config = dict(
    arch='unet',
    model='image flow-matching model',
    dataset='regions of photos with short descriptions (Visual Genome)',
    train_examples=203450,
    image_size=32,
    horizontal_flip=True,
    conditioning='none',
    objective='flow_matching',
    cond_dim=128,
    logit_normal_time=True,
    norm='groupnorm',
    hidden_act='silu',
    weight_standardization=False,
    widths=[48, 96, 96, 96],
    blocks_per_level=2,
    scale_shift_norm=True,
    attention=True,
    upsampling='nearest_conv',
    init='trunc_normal_002',
    residual_init='scaled_by_depth',
    optimizer='muon',
    muon_scale='match_rms_adamw',
    learning_rate=0.0038,
    momentum=0.95,
    nesterov=True,
    orthogonalizer='newton_schulz_5',
    adamw_lr_other_params=0.0012,
    max_grad_norm=1.0,
    ema_decay=0.995,
    max_steps=22600,
    batch_size=256,
    epochs=28.4,
    lr_schedule='cosine',
    final_lr_fraction=0.05,
    warmup_steps=1130,
    weight_decay=0.06,
    adamw_weight_decay_other_params=0.05,
)
Rows from block 2, named by matrix and row number. Rows with one number belong to one channel. Each number is 500 + 25 x the weight over its row's rms, rounded and kept within 0 to 999. All counts start at 0. Numbers have three digits each. After the name is the row's rms in percent of the matrix's.
# convs0: first 3x3 conv (model.enc.1.0.convs.0.weight, 96x96x3x3), inputs 66-76, a 3x3 kernel for each
# convs1: second 3x3 conv (model.enc.1.0.convs.1.weight, 96x96x3x3, transposed), outputs 66-76, a 3x3 kernel for each
convs0.10 101:496432522460591453527527506462505505485515541516509482490507505551494516492513489493483484512564521529513491489498471476474418499500481508509501500508499498516502489485504449490524486483484490485499495515474496506481503556544501528437546506482525451499508468512474453479516477474470460476469512517
convs1.10 102:531487474506522488512514543486469476452477490509518521524531512528505508555504518510530535481476532519557517508528473524480527514519537503534474515547484478511489499491488552493525510519518447478496490465478477473474488495464474475489436454499498482516537455508518458484487479488498485524510458484
convs0.11 106:477499493461451455491511519518504529515518507511494499511486478502497541511499518508519504495518484503519509492492504474453501489481482491481519500475506493509497538524548534521511510491516521500523504510498500539522505484521504512513489472480506480468511519505503514512510498498516517518502480511
convs1.11 093:500515511518532536477474504513480486491489498503485499511554525497524553519496500498491494518493471514504498505507507506541530494513521470476501482468519521504497480494481492499493520529483506501504517508485538533538509504519467481516477505508488492512479524506514485480513509505505512525496509527
convs0.12 098:507515487520491475508479482490463473437454422489476461471492476469505479493514491484515462511532477487497470476489506486489503499498492498499501495498495469496482503529506492495491493509502486519474560605574488531489498480487504495473511497485495505498508492516504485487506507532484494495504489490
convs1.12 089:525522521496500515469472479537489527507454490553523570554562544545551544502498510503490475528506503526514532490508482493506487492502487473505499475491507481475489511504494470464461504501511489469484490476500469474509492521498491517500509540515484486485494475473506465454507516481500504474500525524
convs0.13 100:498455526480485590493526528513535499524568534497484500498505506498537484531506478518489497490557523526519541508565503463489493468497511504526523526465453516513490499515497500520484519527520492481503519552514494505481518555511518492493511478509508471511562505473496538515523507509515478514507542545
convs1.13 101:506464503519543491513504508459490498498516492484485487482514504547510552516486483491470522487527514493487470495491494508520503487480500522480496509577489534503501507503538517536523487521471482496487502487506499464480503504499471449455493459481454462507511441465513533521491481498475444461518488513
convs0.14 103:469488498517480490531480518528540523501522523532501497493498463497513484513478447493475498509488501489443513496470520535482588550507572499496521524490473497528465497516501523554497508512501492497515485501472488496487500498497497464511541489509507539516533523512477500481520562526519474487530566511
convs1.14 090:499506473525572511534532534506502483499483482481520502472461504503504508490508471490498496512509490515497508470477481480540483475496492511445497487482445499482467498476496503486478467480481527530510540512517482462490518519527552588543477494513500527503525514493464469450523523472499531495488493493
convs0.15 108:505541485467465472458499532470484481458516482492499456480479501468534530532522492532504499495523513477486491504519493523492465491490527504529550569526483512510522532536496480512568551511499514522515518520502515511488486552542500497477498481448523479471546488492547525502501483476527514468493536538
convs1.15 089:504517521467545499546553482496512486487517484489499509481494491466508543483515479488485501513531511482484465463519515487502485496494497554526508522488487534528517537515485484480471438492544531531516481485507504517515572547483538534480521515525551542487502507477487479491473472496502485481497498513
convs0.16 098:531501519496508548487508556497481519482434492503499520489510522506513493489512488499497512481494497502517499503502554511492542519481500526517497512532529510485506500516513516527491494481498523500529512497514533521518503484486507517509501518495487507513561526472497514499507505502446462480522504503
convs1.16 102:486498499509520528514514508506496522469397439499453477513525490503522498482513506486469500471469483506491482518517505532512527512509512483503484442456503491476494520500495498471479497482511530500478494415452488483485525521506490460465493475478512482492503515478493495506513481517557510529547522500
convs0.17 102:489513505486515514498522528482492503471467490495472516499501511468503507496487512504509508469593488474554497514508497487502525494501499510506488462499519497512481492492511508486510482507497491523505484518495506499495515462509514516502479596468505510486503580442529461507482412528461484517438515492
convs1.17 096:502435480505508457505507502506534495519531521507508517478494506515519494495528510493466502497517507501515476496474461476492451483500459485496496524481482482412487492484499487502501476532521491533480495488483516479490507503501516481517527502558496426508495505502503549491502481500492488510502559476
convs0.18 094:498447462465395425487443452504486492549552514498523528500495486504512509510538550503505488507510500510499511508487484496497552490486486443486495451459455457486479501494526617518486480508538513511510505523542503512530482536479481520545457486505475461478481457392505453476499483477531526491528498483
convs1.18 105:533513485519461524481494529481485502516523478511523493498519506488476441501505485513455510432449511503491538480514478490496541517517525493483486379491556479431451482478459565532510484482482494525502504502491466466488482503482507562521520526461498465474557535510528466496489478497492490509522467518
convs0.19 102:512452477488434479528482519502508480495555514510512495537531471518538526475529511516527510511529529514505512509521523452455500498487493528483507539479451499496456548494468532497469499493488537508469488525491489511499467459505453491561534489524507477529543488514488486472502509510480501497468458487
convs1.19 102:494498512466528525526505505488497503493469505555516499489471538445466534512463522483494490486498495476470509487484497476460505470439505532497482537503504488497467497476483475503462516490460504504497496455478505489462491481498495509590505514533507494487505509494491504483477520513481513512483487496
convs0.20 113:525476492472479509506552539528487507521517505494531494486492518518505480497475483529513511478496491489489509522508413460519555488480522512450458489488501490444447479495471486501503497506493506503507488514482504501511477547444485488480483474535520486498503517391494474455503429513500433479481500498
convs1.20 087:467567504485585559502540533483450473487491471511520471516524483559539531503535504503504514508536541483508522455515526490475517523484505525580528513585501533529504483502495497468518497482506513518482494502493545518480493509498513500504543474521546474506510511487498521486588524484539617497512626558
convs0.21 095:514470463408422380430439493535522493469527519491522503514492478469508542493569502500522488486570484500509455561489495485471504537510539530525522558510515542537518489521507488460457505495493495516497504514482469478509489520503530538512497531471519526534523504497544488505516537496505523502507531485
convs1.21 096:499448524440477510524503509489474513455482500475485465449471485471524551502518480534491503531444477500451494495479492524531554549529519533546509574554538526530471517501493529476465500497471521534510486498527504489480530540489494497492508533520564531494497511521526529518513503522498470533459453485
convs0.22 101:499484486462460485478477459479498532510493432492481517509508501512562569512556482506489491508521533486518512531518510525451492523502523470494505480484487494498490498515491436494493496501495485529503468505496489509491463503525502528481500501483498508502501474532504492478500511493494528490482500479
convs1.22 097:517495516514580530508510518514506502498518563494548522507485495433456555473477463485507502512493502499503503501492470525484472496504484496496513497521549492490500511482514498501501484498478473501523497499531505503490545524498522503491503498499525498459480504513472490501508497499497489484506532519
convs0.23 094:498537484544562526499495535480522506507551552479502472507555480505562516488518467540513487498546498511526528468490459442485468459467494482494517487493518528499497490497529495497504511525507508459492466483459466476503488506489479474464484490490495484514478479516498488471491503518487536506516537495
convs1.23 092:507505501487484449496504525443516459489534493449494453479519499511550536481534491504483497500489482499492504506512492493487510513514507476518485487544521505496506526532521513503471513536536529512530480467503513462494508531536506539524506516497489479518494499477506484488511453523501494519490476498
convs0.24 099:532468476438450483459471502550530510549592490518515495474496509496506534482487511496481501495479490499494488510486492489465517526494488494520517500503542505517502497520516538544545492514490491515509485465494516504513502537466487509491522484515498471527543497437519538511494517480507528489514514492
convs1.24 087:554514522483513474521504532503518503505514488455472461491529488450501486468506496525495493508524465495524481500503506504523516488508511526516505504600524527502521518517495539555566500516528504508498503507509496505508517525512553575534516523506510475513562530467474536501501477497529519531517537484
convs0.25 105:526479457529453460492493515528512520547506554540510528533510488549512506532518519526528494544520545473473489466427456447455407456449437471483464477464476488498443499492510559512492457483523515504509515487505495507503513500480495518512488535469484509506412465464466433446514533494501531502468461493
convs1.25 105:467495507487496466458492484516519477499498493454459502530494520499487515537525525551558477480463465511469478524486534533500474560514511516490480422504465499450469500487513544503462525568543494500532532555531489510523448493508487495544470469475477463539539413411539508427517529497507496491492482502
convs0.26 097:506495479534446504487484519513493491528529551533483511545526519560522476531522498511501489510494488480482498478485498513455475507484471489502492507490513501507484508505498498487504502490504488502505493495487488514518513492514513513558506493502494485505505455526501485497506484489500501493506498478
convs1.26 118:499503494478472489483520500504536513470512485510523489481484465540483446477500460520488508511506557501497503499503507519477513514504501497517522505491491506520509509494498498502534495503487501508503498470481503494497495510504503496465480510477494506502518508499499508499501479522509448510497490507
convs0.27 098:486469494477463565406488503475489499512568503534491496481521510466509533524514529495520511454495545473476493438490487367443484467490509491485468451510501504490451495490505563520473494504521486503512536516519499523513502538463503541472479517499454470515452428468507474439478480509452504545454504497
convs1.27 097:489515517588489468528495534480462480531502471496509514467508546402441522487491533532525517492483480465490468487471494403452458485507480489450497526492464497471501511549496517538452461475508503463500528482502500505523517484508541488519497492508485538510444428456469480491490437490529490519534508495
convs0.28 108:511486493503494487495451464487468475541508530497514488496490474530529554489517506501514521501474518494484491539482494509511515492479507472480495485433452498432486502523491628576659516505526490493493500491522499511523535490519462456472466480478495507509460473453491463483504521519528488467517519526
convs1.28 094:506463477490492466503493506533525480491472481487501523481522508484519516543509510511516499456472481484516492542533523556544539492518510493505492443481496533507497453510491560519496502514463496512513471476482480503501460498477466494461460498492468488488511512462500477477526498498467458494515475493
convs0.29 107:500495493470531490507500500537488497492400507503518519496529480543545514507494482492530467487579536473506493494520505542522488494511521542451526523503566487521483488452542373546560495540519507510487481463469517512504498515503488441488493508485488538459496442476510479494486533524587556430508460573
convs1.29 105:488512515477461501502504487490516497493521497506494462502498506507482518533490500499487497504450509486491504516509498464429485488487485483476517499496495502486481498524521505540482556538543498469481497497494515500498521524491554560521487508512497488480508560555530540499450470479512432421498462475
convs0.30 101:513492515474402456499482485542536509525519531485513520487536526519506512525504507459505517509449459537488471531553523497572498502502510536501501509517539522485471474505523486480485500510495505493508514473470521485488501491485530569532507491519526503493510545528513512503487485492523474501502500481
convs1.30 096:507518510512509519500532505489506497488530493474473472511515493506506490455462465500491474523514458482498515492507472527530510457513472484523477457456470482533479526521483507542483474481518524518508489561524484511535486503494468474456478499475482537454465478516470487477499494513528470510500496474
convs0.31 100:497523509503527486501525526500569487500530486499540466529541434524533427498531451512518498514513512478490509496501595492527534468523538465485484476496456471462519499508502475474489492507493490505495491518487487502485499441536493523511502545527487499471473413518485461490499523489530562495501534485
convs1.31 098:505474517507498503503475485494523471454479475466454477504472489522484463496514510467501516473483484501473504474461485494489466459450443473423499457491492490474457503493510517508528516541529501517496466480521477472485517497515505495514487499550449457487540427499500559515504553506569485496514502477
convs0.32 098:559486522506423432503448504531527506482494495503492484488491489469534577466524557494500498508523506491509479538534558528476480541520506521533552511488466523514507480520489523494473470480481464506499461465515485498500486514536508469483533510482507533533556463480506497503466535488515514521494487515
convs1.32 089:539513525556482494492512471507494489473504468470477462490482477470482485543519487469472483472466499483482492459465480494519478482510450490467461545527478460465525507499507521519464516516485498501502489547552461503485523516493535584513461504483499491488511492475481476502474490479487542504439465485
convs0.33 093:492513487498506527505512505512532472498494481502466494462460479498490496501531493488499477488485486495494497499512501493484494508507498483508501493481487493512486490546506488528486492514480494508497506502511503509514523554494494539499517515499495497524514462484499534478504503512485541507516517518
convs1.33 109:481551503489525507480506496481534500523544539512487510494479495511526469475516484496539513525513515505488509478501499494522485519505488498480509500481518472511519487501498491482494473472507497488500488459487510504523496492494460431458515525480521500494495510505503497506483463485493484519484516504
convs0.34 094:493475497476510491521458488504497519488561476495514474501490499500503481500509484461519495517487497498533520516513498511485477506505516498501506500515512498495489515481495515496520516495519490531499533535559509522505486477499483472490508474506499495472464495505498461483506498502507506493499484495
convs1.34 114:521534503499507485497505495523486505503486481491446495489517468473571459481487497488491502537528539502509499512499494537532479491515491492492509503465515513510520515493487484487462488494498477488477514533505473519472501517491469494483514523508503527483461454541513493488500498502507468459513475472
convs0.35 093:508514490520474485494474515503509503487508512500532516495513466479489473488470483524525494471470485481481484501477510509493542495494498487482512517504499501543510511540496496534488482542495502489492493513496511483497507458479522475493520496484508508503506512487516543487512535491500547497494524517
convs1.35 110:477537445475487466489520476494488515509530513499476472485520494503533504518489472518512504501518510503520510514483480508516514498514493497475494512518490499524497489514499508480487522507506472466488486513489522554508499499488464417496493500508528482512527509494517510498472508475494447463505444489
convs0.36 100:514503490497450500435450485511513496500493520487527522514507513499545569500521489509510492538543497508504489486516483414441500475465476461495504495540485479488463496534491478511482491522504511500485489521536513502513516560530507527511509510496466510497467507525501473484507502494472553467489533497
convs1.36 091:544551519496590506542482485496516507487478484519512485496493484475533550479515522494488476491540454513514500507533509489569533479503484523546497515508552508491523499486488501480509494475528529481502471468530503481478524550504500525544495492490524541480470530527501485513459500528491504554509519525
convs0.37 096:493495490548495456530485444503480499460493497523529520484488488558536496501523493500493516527524489486485475537511507521485462497486467506505485507534505511509482543499523516528507524499508475476479479492457489501475515457491504469487518497483518517468503479495503493536488503488518503489488457462
convs1.37 087:508499483474469438497474460517500512504490518543520553477475490566529476491500511486484515515493461477499492525492475552471479500508503523498493513519508506519510495492487486552589467480502498494466516529500494529510504513501522531517510522487493487489539549509516547531496496477492478470503491502
convs0.38 101:468518475506565511489536472487480496507492525482496515492500477526527470500498486469515501501489464500510510497511510502552448496523479495507518505519486479484523508523513521505509510500507478493498493548532488512491510494487506517507464478502539516522511548542560530507498522496552531514515509544
convs1.38 092:521504506503409468473460525496513515474502506498527495508508499482462487503516488509517481531530498500497490464476500521459434482489493469539543522480492511536481482524481485516479496499516474480499493502480509531507497529515511515510538570548531522497483474504549516473509502492493466471537509504
convs0.39 097:540517498537465520545519519506487513480514507504466498505523485461523499483478497477520494513549509467471477501479522482491502487480492471450478501433477499508489507475493480518530484498519480494497496527499506513486491498489490551514517538549503479508484473467484511476501484529522515513510513493
convs1.39 098:510529521489525510488517482495532523503500499529525530483498483495512513492458500515550517507488502518496509480525541491480498493468467489468481479454487491464496476525527481478512496473505488459504498461463495504487485486520510457502501500518465520508487508498516470501517486512471525500448573555
convs0.40 100:512490509614516546495516496512491517533521506500507509505517492470448522487501482537464489546446526510497509502520456522562473486485527509532477543480538478480497486504508520499506485499502495481498546497484513513491511519503479534483550511510532466495496547465464476481528503502512474496480483525
convs1.40 109:522514470507561543516507498495507489486507463466486471471478489466452474489463456495497526517491503502486481499481487464469442465437470479462500493491477475498462521507497523522534508524484499506491476510467519550493522528525494503508503587502498517501484463504503512541491506553519524517511541472
convs0.41 095:487464493501503509484446493489498501475520510501509536496500484497482459499492477474455477510517513470515509467513498516526514519514498477553502499500510493520487506507516460470477500492505506492511514512525506507510503567478516624530500573526485452497503498503485425492498514504450467481509499513
convs1.41 121:480567482482552514489477492491512524516587562518513534505493540513484500495529496500500517525461498504487513517509515503466493519508506513525507529475513501490509472503497482500483501494509516554512506549516503553512502471497445269410506429496489544494504532497495544481474425490524424502494444505
convs0.42 092:515500502484509468554523482501485500453505542495514512482502473445497501493528495490512503451558512513510497528538512469465496504527497519494517521487470476509452490491503524477457492498506504488499501501519495495505517517496486451487497509477466502478544491530536480515505507497462496491486502492
convs1.42 117:512498467495509506503517532484505463471481496479514483506471467538450422493479482484442463460438508481477479492502471513434457507474477496508511465507529492504487511502505502473524508502483503553479508526498509544509530523504495495525494518534526486498530526496496496496514507507476502503479499492
convs0.43 118:454481517444523573510538529525490464525521498511515504503500464522541463515540522467449462470466489498504506440428511437457561452468501452502530492513490486476474500491530497466472490515499486489496489504511490511509508479511521542534505548522510479482543511494508547512513495521506513521489475472
convs1.43 087:497455491467505561495515556497477491532519532549513493498492525540509495517497523491505495553551465572564481494481503494522555539544522520494523508519539476537513495525489487512512523524515511504520518512520533549531486488499466487462519537498507499473450499482472515505493471468496493502495495477
convs0.44 098:511500506513497499511481511498535468471503482492520498479467460483469471475468468480494473504521495493497477518510494495531496504507506510488508494457488512510496495528508476529497506488492491522474504568498500549489509515494486522507522481501520490503498484504492492515507493515510502503500501492
convs1.44 094:496456490497456473503497487519468515500479472506472488484491450495507483500462478471490487495504473485488501500488487491507488490483491464498483474461512466472490516500501500448487500461501511504510483481500493448493518524498524565517517544516474491509474444514523474497502517523542516518527480511
convs0.45 105:497463465526472468486508504520518498474497487494491474541556545505485483500401445515514496500518483510509485483493483504508528518516539468518513472490533487489589492510484517496498538497510476499503492494504515513505496511469508543558502530508472487543481470562489445520474438480527520513512609483
convs1.45 103:530559514509562523513533511520527522504528500521504465583552492533533487450466492526511515505482495498459485559562498507498512473449467442517518456501518497471528519526484496516502454444489486496469504480474504496500456483478419436452509491513501523512480538506482528505455427512472450485512614512
convs0.46 103:497547518548546531517487527473503504506474448507480511501524523514503500476516501507494524520543496525484512493470524526510568506532526478496497509517513492504487493478479467469471486479499511517524523471511514498518527485474536500542530509523472503500475467481485497485467458481445453485488460467
convs1.46 109:487509507547487416486482523500503499484544528505500493513474480486492490503513473504500499482399442484484498509522481497493434521480531462518465500516509472463465489498520482561467482483520499499527463508491502490483514528470493457490479434541504525494499468444525518507494503500524503498531496525
convs0.47 098:503502504512615487502506507503457492492378469487453510525501505452535519502495469474499511461518515492506478497499505489500473494500493478495493495473494509501493502486496482482487506487494496475495511468520492475508514497489514472498503495488479522497488484514507493508485512516514512491525498490
convs1.47 123:503462476493428482491495538517491506474458553515512506499466483519484425498496503513493506493463507520511490497487500497427494502478501495509495493503517505494497504492517502495492519514493480518508493482521500494511505509480507490488501492537504488492507484480498494506511519519486515474481502491
convs0.48 108:500514500482534493493474519518522460501481530547525487481520488429496499487511493481546539470381521549469506508502528459490466509515501503524498525503500503488501508422491591351425536480501495497489515501506495503509528487477483486527507508484486514490498531478508514494485505495456527460468493527
convs1.48 101:486458449478520482460487498493518486532503475509477463500506520515527559556541524501505513491520516503510507498508525513493491507518512494481486479458470479478461518538511547525609581557527488504478489499510516493472505533514520583569514510462503497496497502482510513525485462493518526531484478504
convs0.49 101:477537512548504489468496490488490536524538475490505514463479494484488509492483518475447514507547470454514490475460448557492517517507513522513486489514490497491494543466410479567478471511512519533529487467516514503491474531503487497510489507487483482528467517540498506513504495474488465531525516490
convs1.49 091:499509504520484449468499516473515496493462467497520489522514517524515525531571548512499538505529493508514506487485507514464527519497524513509502507479479508495487498509527545529491559602622491513507462405506527533504512499507469501529482500477509478498478454469443459490499503493480484495500525486
convs0.50 105:503489506466473510492458480493500464520523489525528505514501516483457513507486506510505498488465473495490488479489483480540536522507475508492499486503496466493457481493476531499511493481462502522504481496491514541514474529493490508483517494479509501515495480494476515485523498503552510491500440490
convs1.50 091:539483507497527557515508513443444469552538505482488505529524489484490495510504509514527488509488498498505483503490503506484520502488516498443500500465449494464497487503471472443482500503496495495508533540548510490497471488467501474495499495500493512457448487516498484498503507524507458467506504483
convs0.51 103:488512517510513519501485534467520488464496478480484465486496514491519514452483487474460471484505489501511502534556550487501576535509532467479477504497479506505477511512477471523484471506486508490484490481496514486503519566523521515527501439437501521494516515535487497518481504487488509495542541513
convs1.51 078:496478508474447451515516507481467463481489497487474464468514526469516536493494469488488489533557502533561488474522496466528542485493508472472490463461474445509539507544525476500492506474484513498499503497506531513512523500513552538498522540489539530492448467516502492504479468450509517492514492509
convs0.52 099:468520530488608534472499466486508496475469454523514499491492511490483497497493525473456491461456491487474490502528464498557517512499477584605500508488579526472567484461496498457512480517487518512501491510483495497507492522509529534521486485534563511493535512531500509486450485488455474532504496495
convs1.52 086:529503480493465561487507491502471526473526550513497481522522498537529522527507495518522491492525509517499512534544507521539569525500497493540465472479478539403436507503486446473492462480495503490516515573520497476463504532499455536512470506498509493516446501480455470469522545522490499506469484498
convs0.53 097:506519502542568506512532487500486494506465486491493527522496477494456459492482494518507512520529528506496529515510539541562570528525506517485491537490485498472492498507523472511537543567549520514509499511505515505513512478516494490494497488470529488486497553519490487494526533496512514505454474538
convs1.53 088:504484499487449466491472489514508507517505513528535507502487482526515497499484507487486479479530514487521507490497515506497479500496486516518504509503474523511506472454462483472488449431449457468482481462459485481462523527505516538528502509498506521511520512523488485528498547537488525524482492487
convs0.54 109:502541550545512541548544547490530507481509502468477473498526515520501512476442488488525498487499497441496493510502548528533512496538538538513478471508502533495469496517487484529466494459472475492491492519525497537524472439508511520530525575497493489525507543542481543542501545498516499480483477509
convs1.54 079:484459455484448488519522504480515476467475495457447470500519534487514519475475470489523537494537532523577512503471514493484526453495540573458429538511462503491472550517483513498490471464531513522480524540498496527495495480506505491507538554504467422494477478533501490522482522485495495492474485485
convs0.55 098:505519473503398466475463514488494514463480482499496484529505491475482505499514482511503484493488491484482469528517509497523528504508497581528520527525524522479466501508517504514486506492519482501489482499485496525502487466548475446534529483491618584502512439446531521502497500500545543506502516517
convs1.55 098:486501524493535520493541512508508519534522493513523567495483511502502512535484495487474510448494549472554522499494497523458550518500547546515506506535525518510429493503508496505473506496475516512504547510494522540513502472473476461501493507471527496478560495487485450461507470501475437455466435477
convs0.56 107:491493493510474517523506521509492517484468484497516519513495463513514492498501491491505492505538515467499486522523510514544494480497524467528424513470553491481524524518496506500503493509516509470477486520486485534501534508473519557486477559430487492528466562517497476495477508531511551486477461454
convs1.56 087:480531539467526521514550496474470466473489508485481490499517530513517509473537496459537515501491520484494522483497506502462495536498490517483505515485481492598495477483524481468528513500495515497500504542501528537491522499510511464478502482485512501498506518500480492501543554513514593529515550566
convs0.57 102:481485487488488488503486478486534508488515495530450523500499498514514549487514522489510518480571461523443535480480525512536551556511477495467496523491519480526507530472504502524536507483516496488493507496490504490491499466494504463502546453479508517511443502522431479498481513509480488525523491506
convs1.57 083:505517484491505526465497478480513487469431507498506478499512469479491484508499489494517531487574526539565542515515490496458514515507514511472495488489462491499492483501476500488512510473502492491481480474480480493469525490527496521501527546509513500517505499543532482517505464486474432489495430495
convs0.58 099:542476544519471567511475552495508498527513483487515520489500517494553509486506471501523478497525496530553554505525472488529526490489488459497487531504518508534481453485496576494442466476483499490511551531481530529491495535473474503458432492514472478497476495523494456471490441492489507517486488463
convs1.58 085:474477477431503518487517507472466496491488480447479480510479538554462522512476529505491483490504540502472534503519517483464550556516529523500526486465478549527486518489478549556511472505481495494496507504470467493462482505519526520538513463488516477521491444478505513512502492472482431508500513480
convs0.59 098:508467533493504575458567501508482493528461541486519502479477489499482497480472512491518499538461516505511483491488541489552499496499463541489505526459509529447531492484489524491491500514504495519507528536490526482490489490486518441535504474537540479457518479447537544507499525518576470466506537501
convs1.59 086:503479527507551496493493518483472465504423486498512486505519456477491474484517503484503480469502501527561497521498493490469508483490525542531479521540488470517533501515501470509506479484513543481498514474480505490503534495487524494499505468506501486461546493458532525501470430487507464427489444480
convs0.60 115:507468482526523485496508514490502526467490493497495462485498499539531466520489437496471503488502464479496457500500491518525575507501556456507490499543536479541521465502516495497544500485505483506495507513495503502476493542461492534490498539534436489507445555531509540505491444527490492477480518485
convs1.60 096:481513517475514485510453459512528524500539481478484474529502506555516504491498499493555480491538488490474490483525522527499503504468469452456482495455492508481511496495486481482495456508481488530516500508518489478477507568515533550542499440514504468508475439522508554550526525514502542515492576490
convs0.61 096:505507492537477537504502492502490496511516480525494512508544531496586537487544555496508508485498506483471509505476498541456476513501473469493504506470490503526478515507489502513494498487502500500505489498521508505515513508486534525495499509490491495497516466527499508490495507494513507480506502491
convs1.61 096:516498538533477519517524491505505481486521490462506507473484529465461513471453484498489521465483531508500516494517495522504520507515512481509506513521523514506502504536513501476429486481477500481502542525485516511488527515496516479490507496476521527502494496476516517496523480470532491464494491484
convs0.62 094:527450492531484546528495524485497512476517477513532517463548510462523515474503500522525518470508492522532529423439519476445510521479487529533525543517518492501498525524542495451479505508526492486519497469474475461494547559492501447455524494472476513525511475480498480511508485514513487500562564540
convs1.62 083:482496543456489534495530490477457483506508471509496483542537547517499531494492511509539520478485495495492462515526548477479547509493525491497514496510489462469474511531488510499487505501545485469482476495512475504519492554571526528508519533517525560519476511500485484529453453485482513503493543516
convs0.63 096:524571511503540501509499546508466490487454464492499472503537482471490464506494498515553526478510508461480481497498498503485480486483500490531494491460521512490508502538504516535503494521500501519495504510501492499511509411486547463508554529541473528514469455508469442472487472506507533507502508505
convs1.63 100:480477470534488515528399491547525500536514499491501503492493496534524533495457495507501501474493498509506482525512476536515481491526523500531500494591490541504486508518480510497474489485479500515483510508484501532468470490467502505463516580506484461513479467481469494518526502508515473477484470480
convs0.64 098:511464495509470475511501484499514503489490523511482491502490440520515469488493484519518509498532505514499502534526516519451467515479485516499473516524512483489513493526490481531510509496480500498484491496468489478468508510513516528497506526519528546522460525560490462496506524490491516508465468460
convs1.64 087:554517524560545514512507508505499515444457491495519511532503506516500477511525520499515492502520449498482454487521486494523464473493491476486498504479495510493482522499477467456480494494496525518499510480511525488521497517481507521485487451485501499478484510511501490507507527504523533532481480495
convs0.65 082:523490496504487503488498518484500527477492528526547556532547500519527521505496490478466472483496507483490526489485541512502492507530515521530538525536517525497504498511494501493521519520518488496497485487487508495500483469512497496509521541520500525551514530513520526507480486496500482494498505513
convs1.65 065:500489493522510512512505505496500510491500515503525545539539513536541519494501496498492498497486484481468463516514515491494497493502511534509508503513518487502510492499481477513504476500493478454446446445442463443436506507539524543577506531552479482500488482484489499502503501507504496495491490503
convs0.66 099:495485516482503513470476506499530489515504467490507505517527531525566505536538508493481506493486489480492493465469477510426459483488512452516479483519561507476493494500514525527532499490490517511536489487491490513523509490444525477439504541484456500509460438604484463462483475468482476511504483484
convs1.66 102:520505512490506506498541521514502498510465521502517503493473497486406471475466497487508512547459456489490473486482495535447420508513477490533490474520499531495531500472452457462483459453506515504478513492496502512487538475503532469472512501485527501505458532515451478513525507507523502514494521512
convs0.67 104:487494467435605440463507473507509518491487513470532512462461508472439500487466503495485512500514494504497499521487515516444550502487527502539508475495476519515496496518536493543481487513502493493517492456537487480523513492479507482471483499485514488522532460521503517504508537518505583515537512486
convs1.67 099:508442486497463464476463505499461480485461544462453521529469489540489491519501493497454504499452492503486480531463499465420449510444508477502507492518504509466472507483509513506487485470454516492485510489500506476497524515485507508494489484510505480490509522537511505497483465486460452497477505500
convs0.68 098:481511507493532427466525528507491518479495486487480488508499492481512536494504505502510501512547545487491501501511495488476488493509530495524514517538540512478492482480487519522491500515496498500483518503537499437494488512546463403438537457469513513498506476519506529496491510492491534515502551502
convs1.68 123:477497499484490504499462503495507498466502512484480502469498509462438460491501482522508501507457503490470526497496499485470504515488488490536501456433478507465480509514504462520491512553505498504496466497487501507490539490517491454497521443490521486515478507498518530505498484490528482507507510475
convs0.69 092:471476461451427409450441486517504507582528533518524531510495489572487502483486520524504483569518498504478480499475500468434521485449474486488521475502487473495497515498481520529554510499481486511510487518492484527512472502519504501538506498497500482508454494471471511498515490479551506488479473510
convs1.69 114:488513538439513599485527497500511507461506476525531509498504476586524502533487460484493487467544562520486492514473541579472564522486524492538526506483506489525506496498517508499510497516490493471470519504485486508482502492478488519524495488480481484518533537572507479499510525526478477488461462512
convs0.70 101:510481503478477504474502507470497503492534508489479469517554542485465498466482491525505514479492510508487523452479507515557585481529520482461470493536465512545503498487489504523566480487475470501492497502489508492505496490457504505453504515505483492480498494461469487531488529474512552509506502496
convs1.70 090:499489531480550540531533468498521490479477493512521556476526503491503523470473515494494546494511508491520493493509534502499517494529527491470519517500498538551523496519505531527544506516488495477487507497501549516549475473452540560475495532474460531490502487477489431481524509483522479516500475499
convs0.71 090:510515497496496529517516519489495510483502497505486497502481505496503484492473470494514495495521495498492509512514499508538520519543510470473526481447486487466443494485472483535502497447466489477487506490506508539503487543497489565523498508505502448507513417461505492455513510522498490524512543510
convs1.71 111:472592505505479501470469521532510528505503490475457486480485519510495483489483478494520512536452486492469509500514526544535500501492473465530493484449508540416492529527525489492482497499505522535509517524509476476511526534490491494512487488495533560496490539487499520475488487520522512518497526520
convs0.72 104:517513492497484506504505511498513499510528483488489514456506502506528446473524527485518503488501498506555484483536476471489524525507499482531486495535549482482513514498487535551518488498502487499493494482495494494485482537506479549516492501488502505518493472499544501488510458493469482544511509499
convs1.72 091:497526488484534548505502494506500508512481505497488521508482497499451481521512511488493521503529532495505501494512489516488518484479494508510482480497514493478504516496523562588547476511494473471490484526496499514499509525493533525511485448466515476470468539534465496520489522511490519501492518485
convs0.73 101:466480468390441388475456473509503496526527521505527517516508491545538554501535532502512496526539485509493487491457487501387447507475467462491527503507460500530505509489498526528566518491505474496504485502513483517519511479482545491505469493485475490506456463531477475496504488482545538478480486473
convs1.73 112:517497471485572418510502490503528515478500474529527490499519523462509536510521506483498501596528406488506473531543496469500435497503486499493532552502481514504540533511503483512510545515528513493507475493531517509504476472492505503504486498482494553523408442453532533514533513500535496510501527507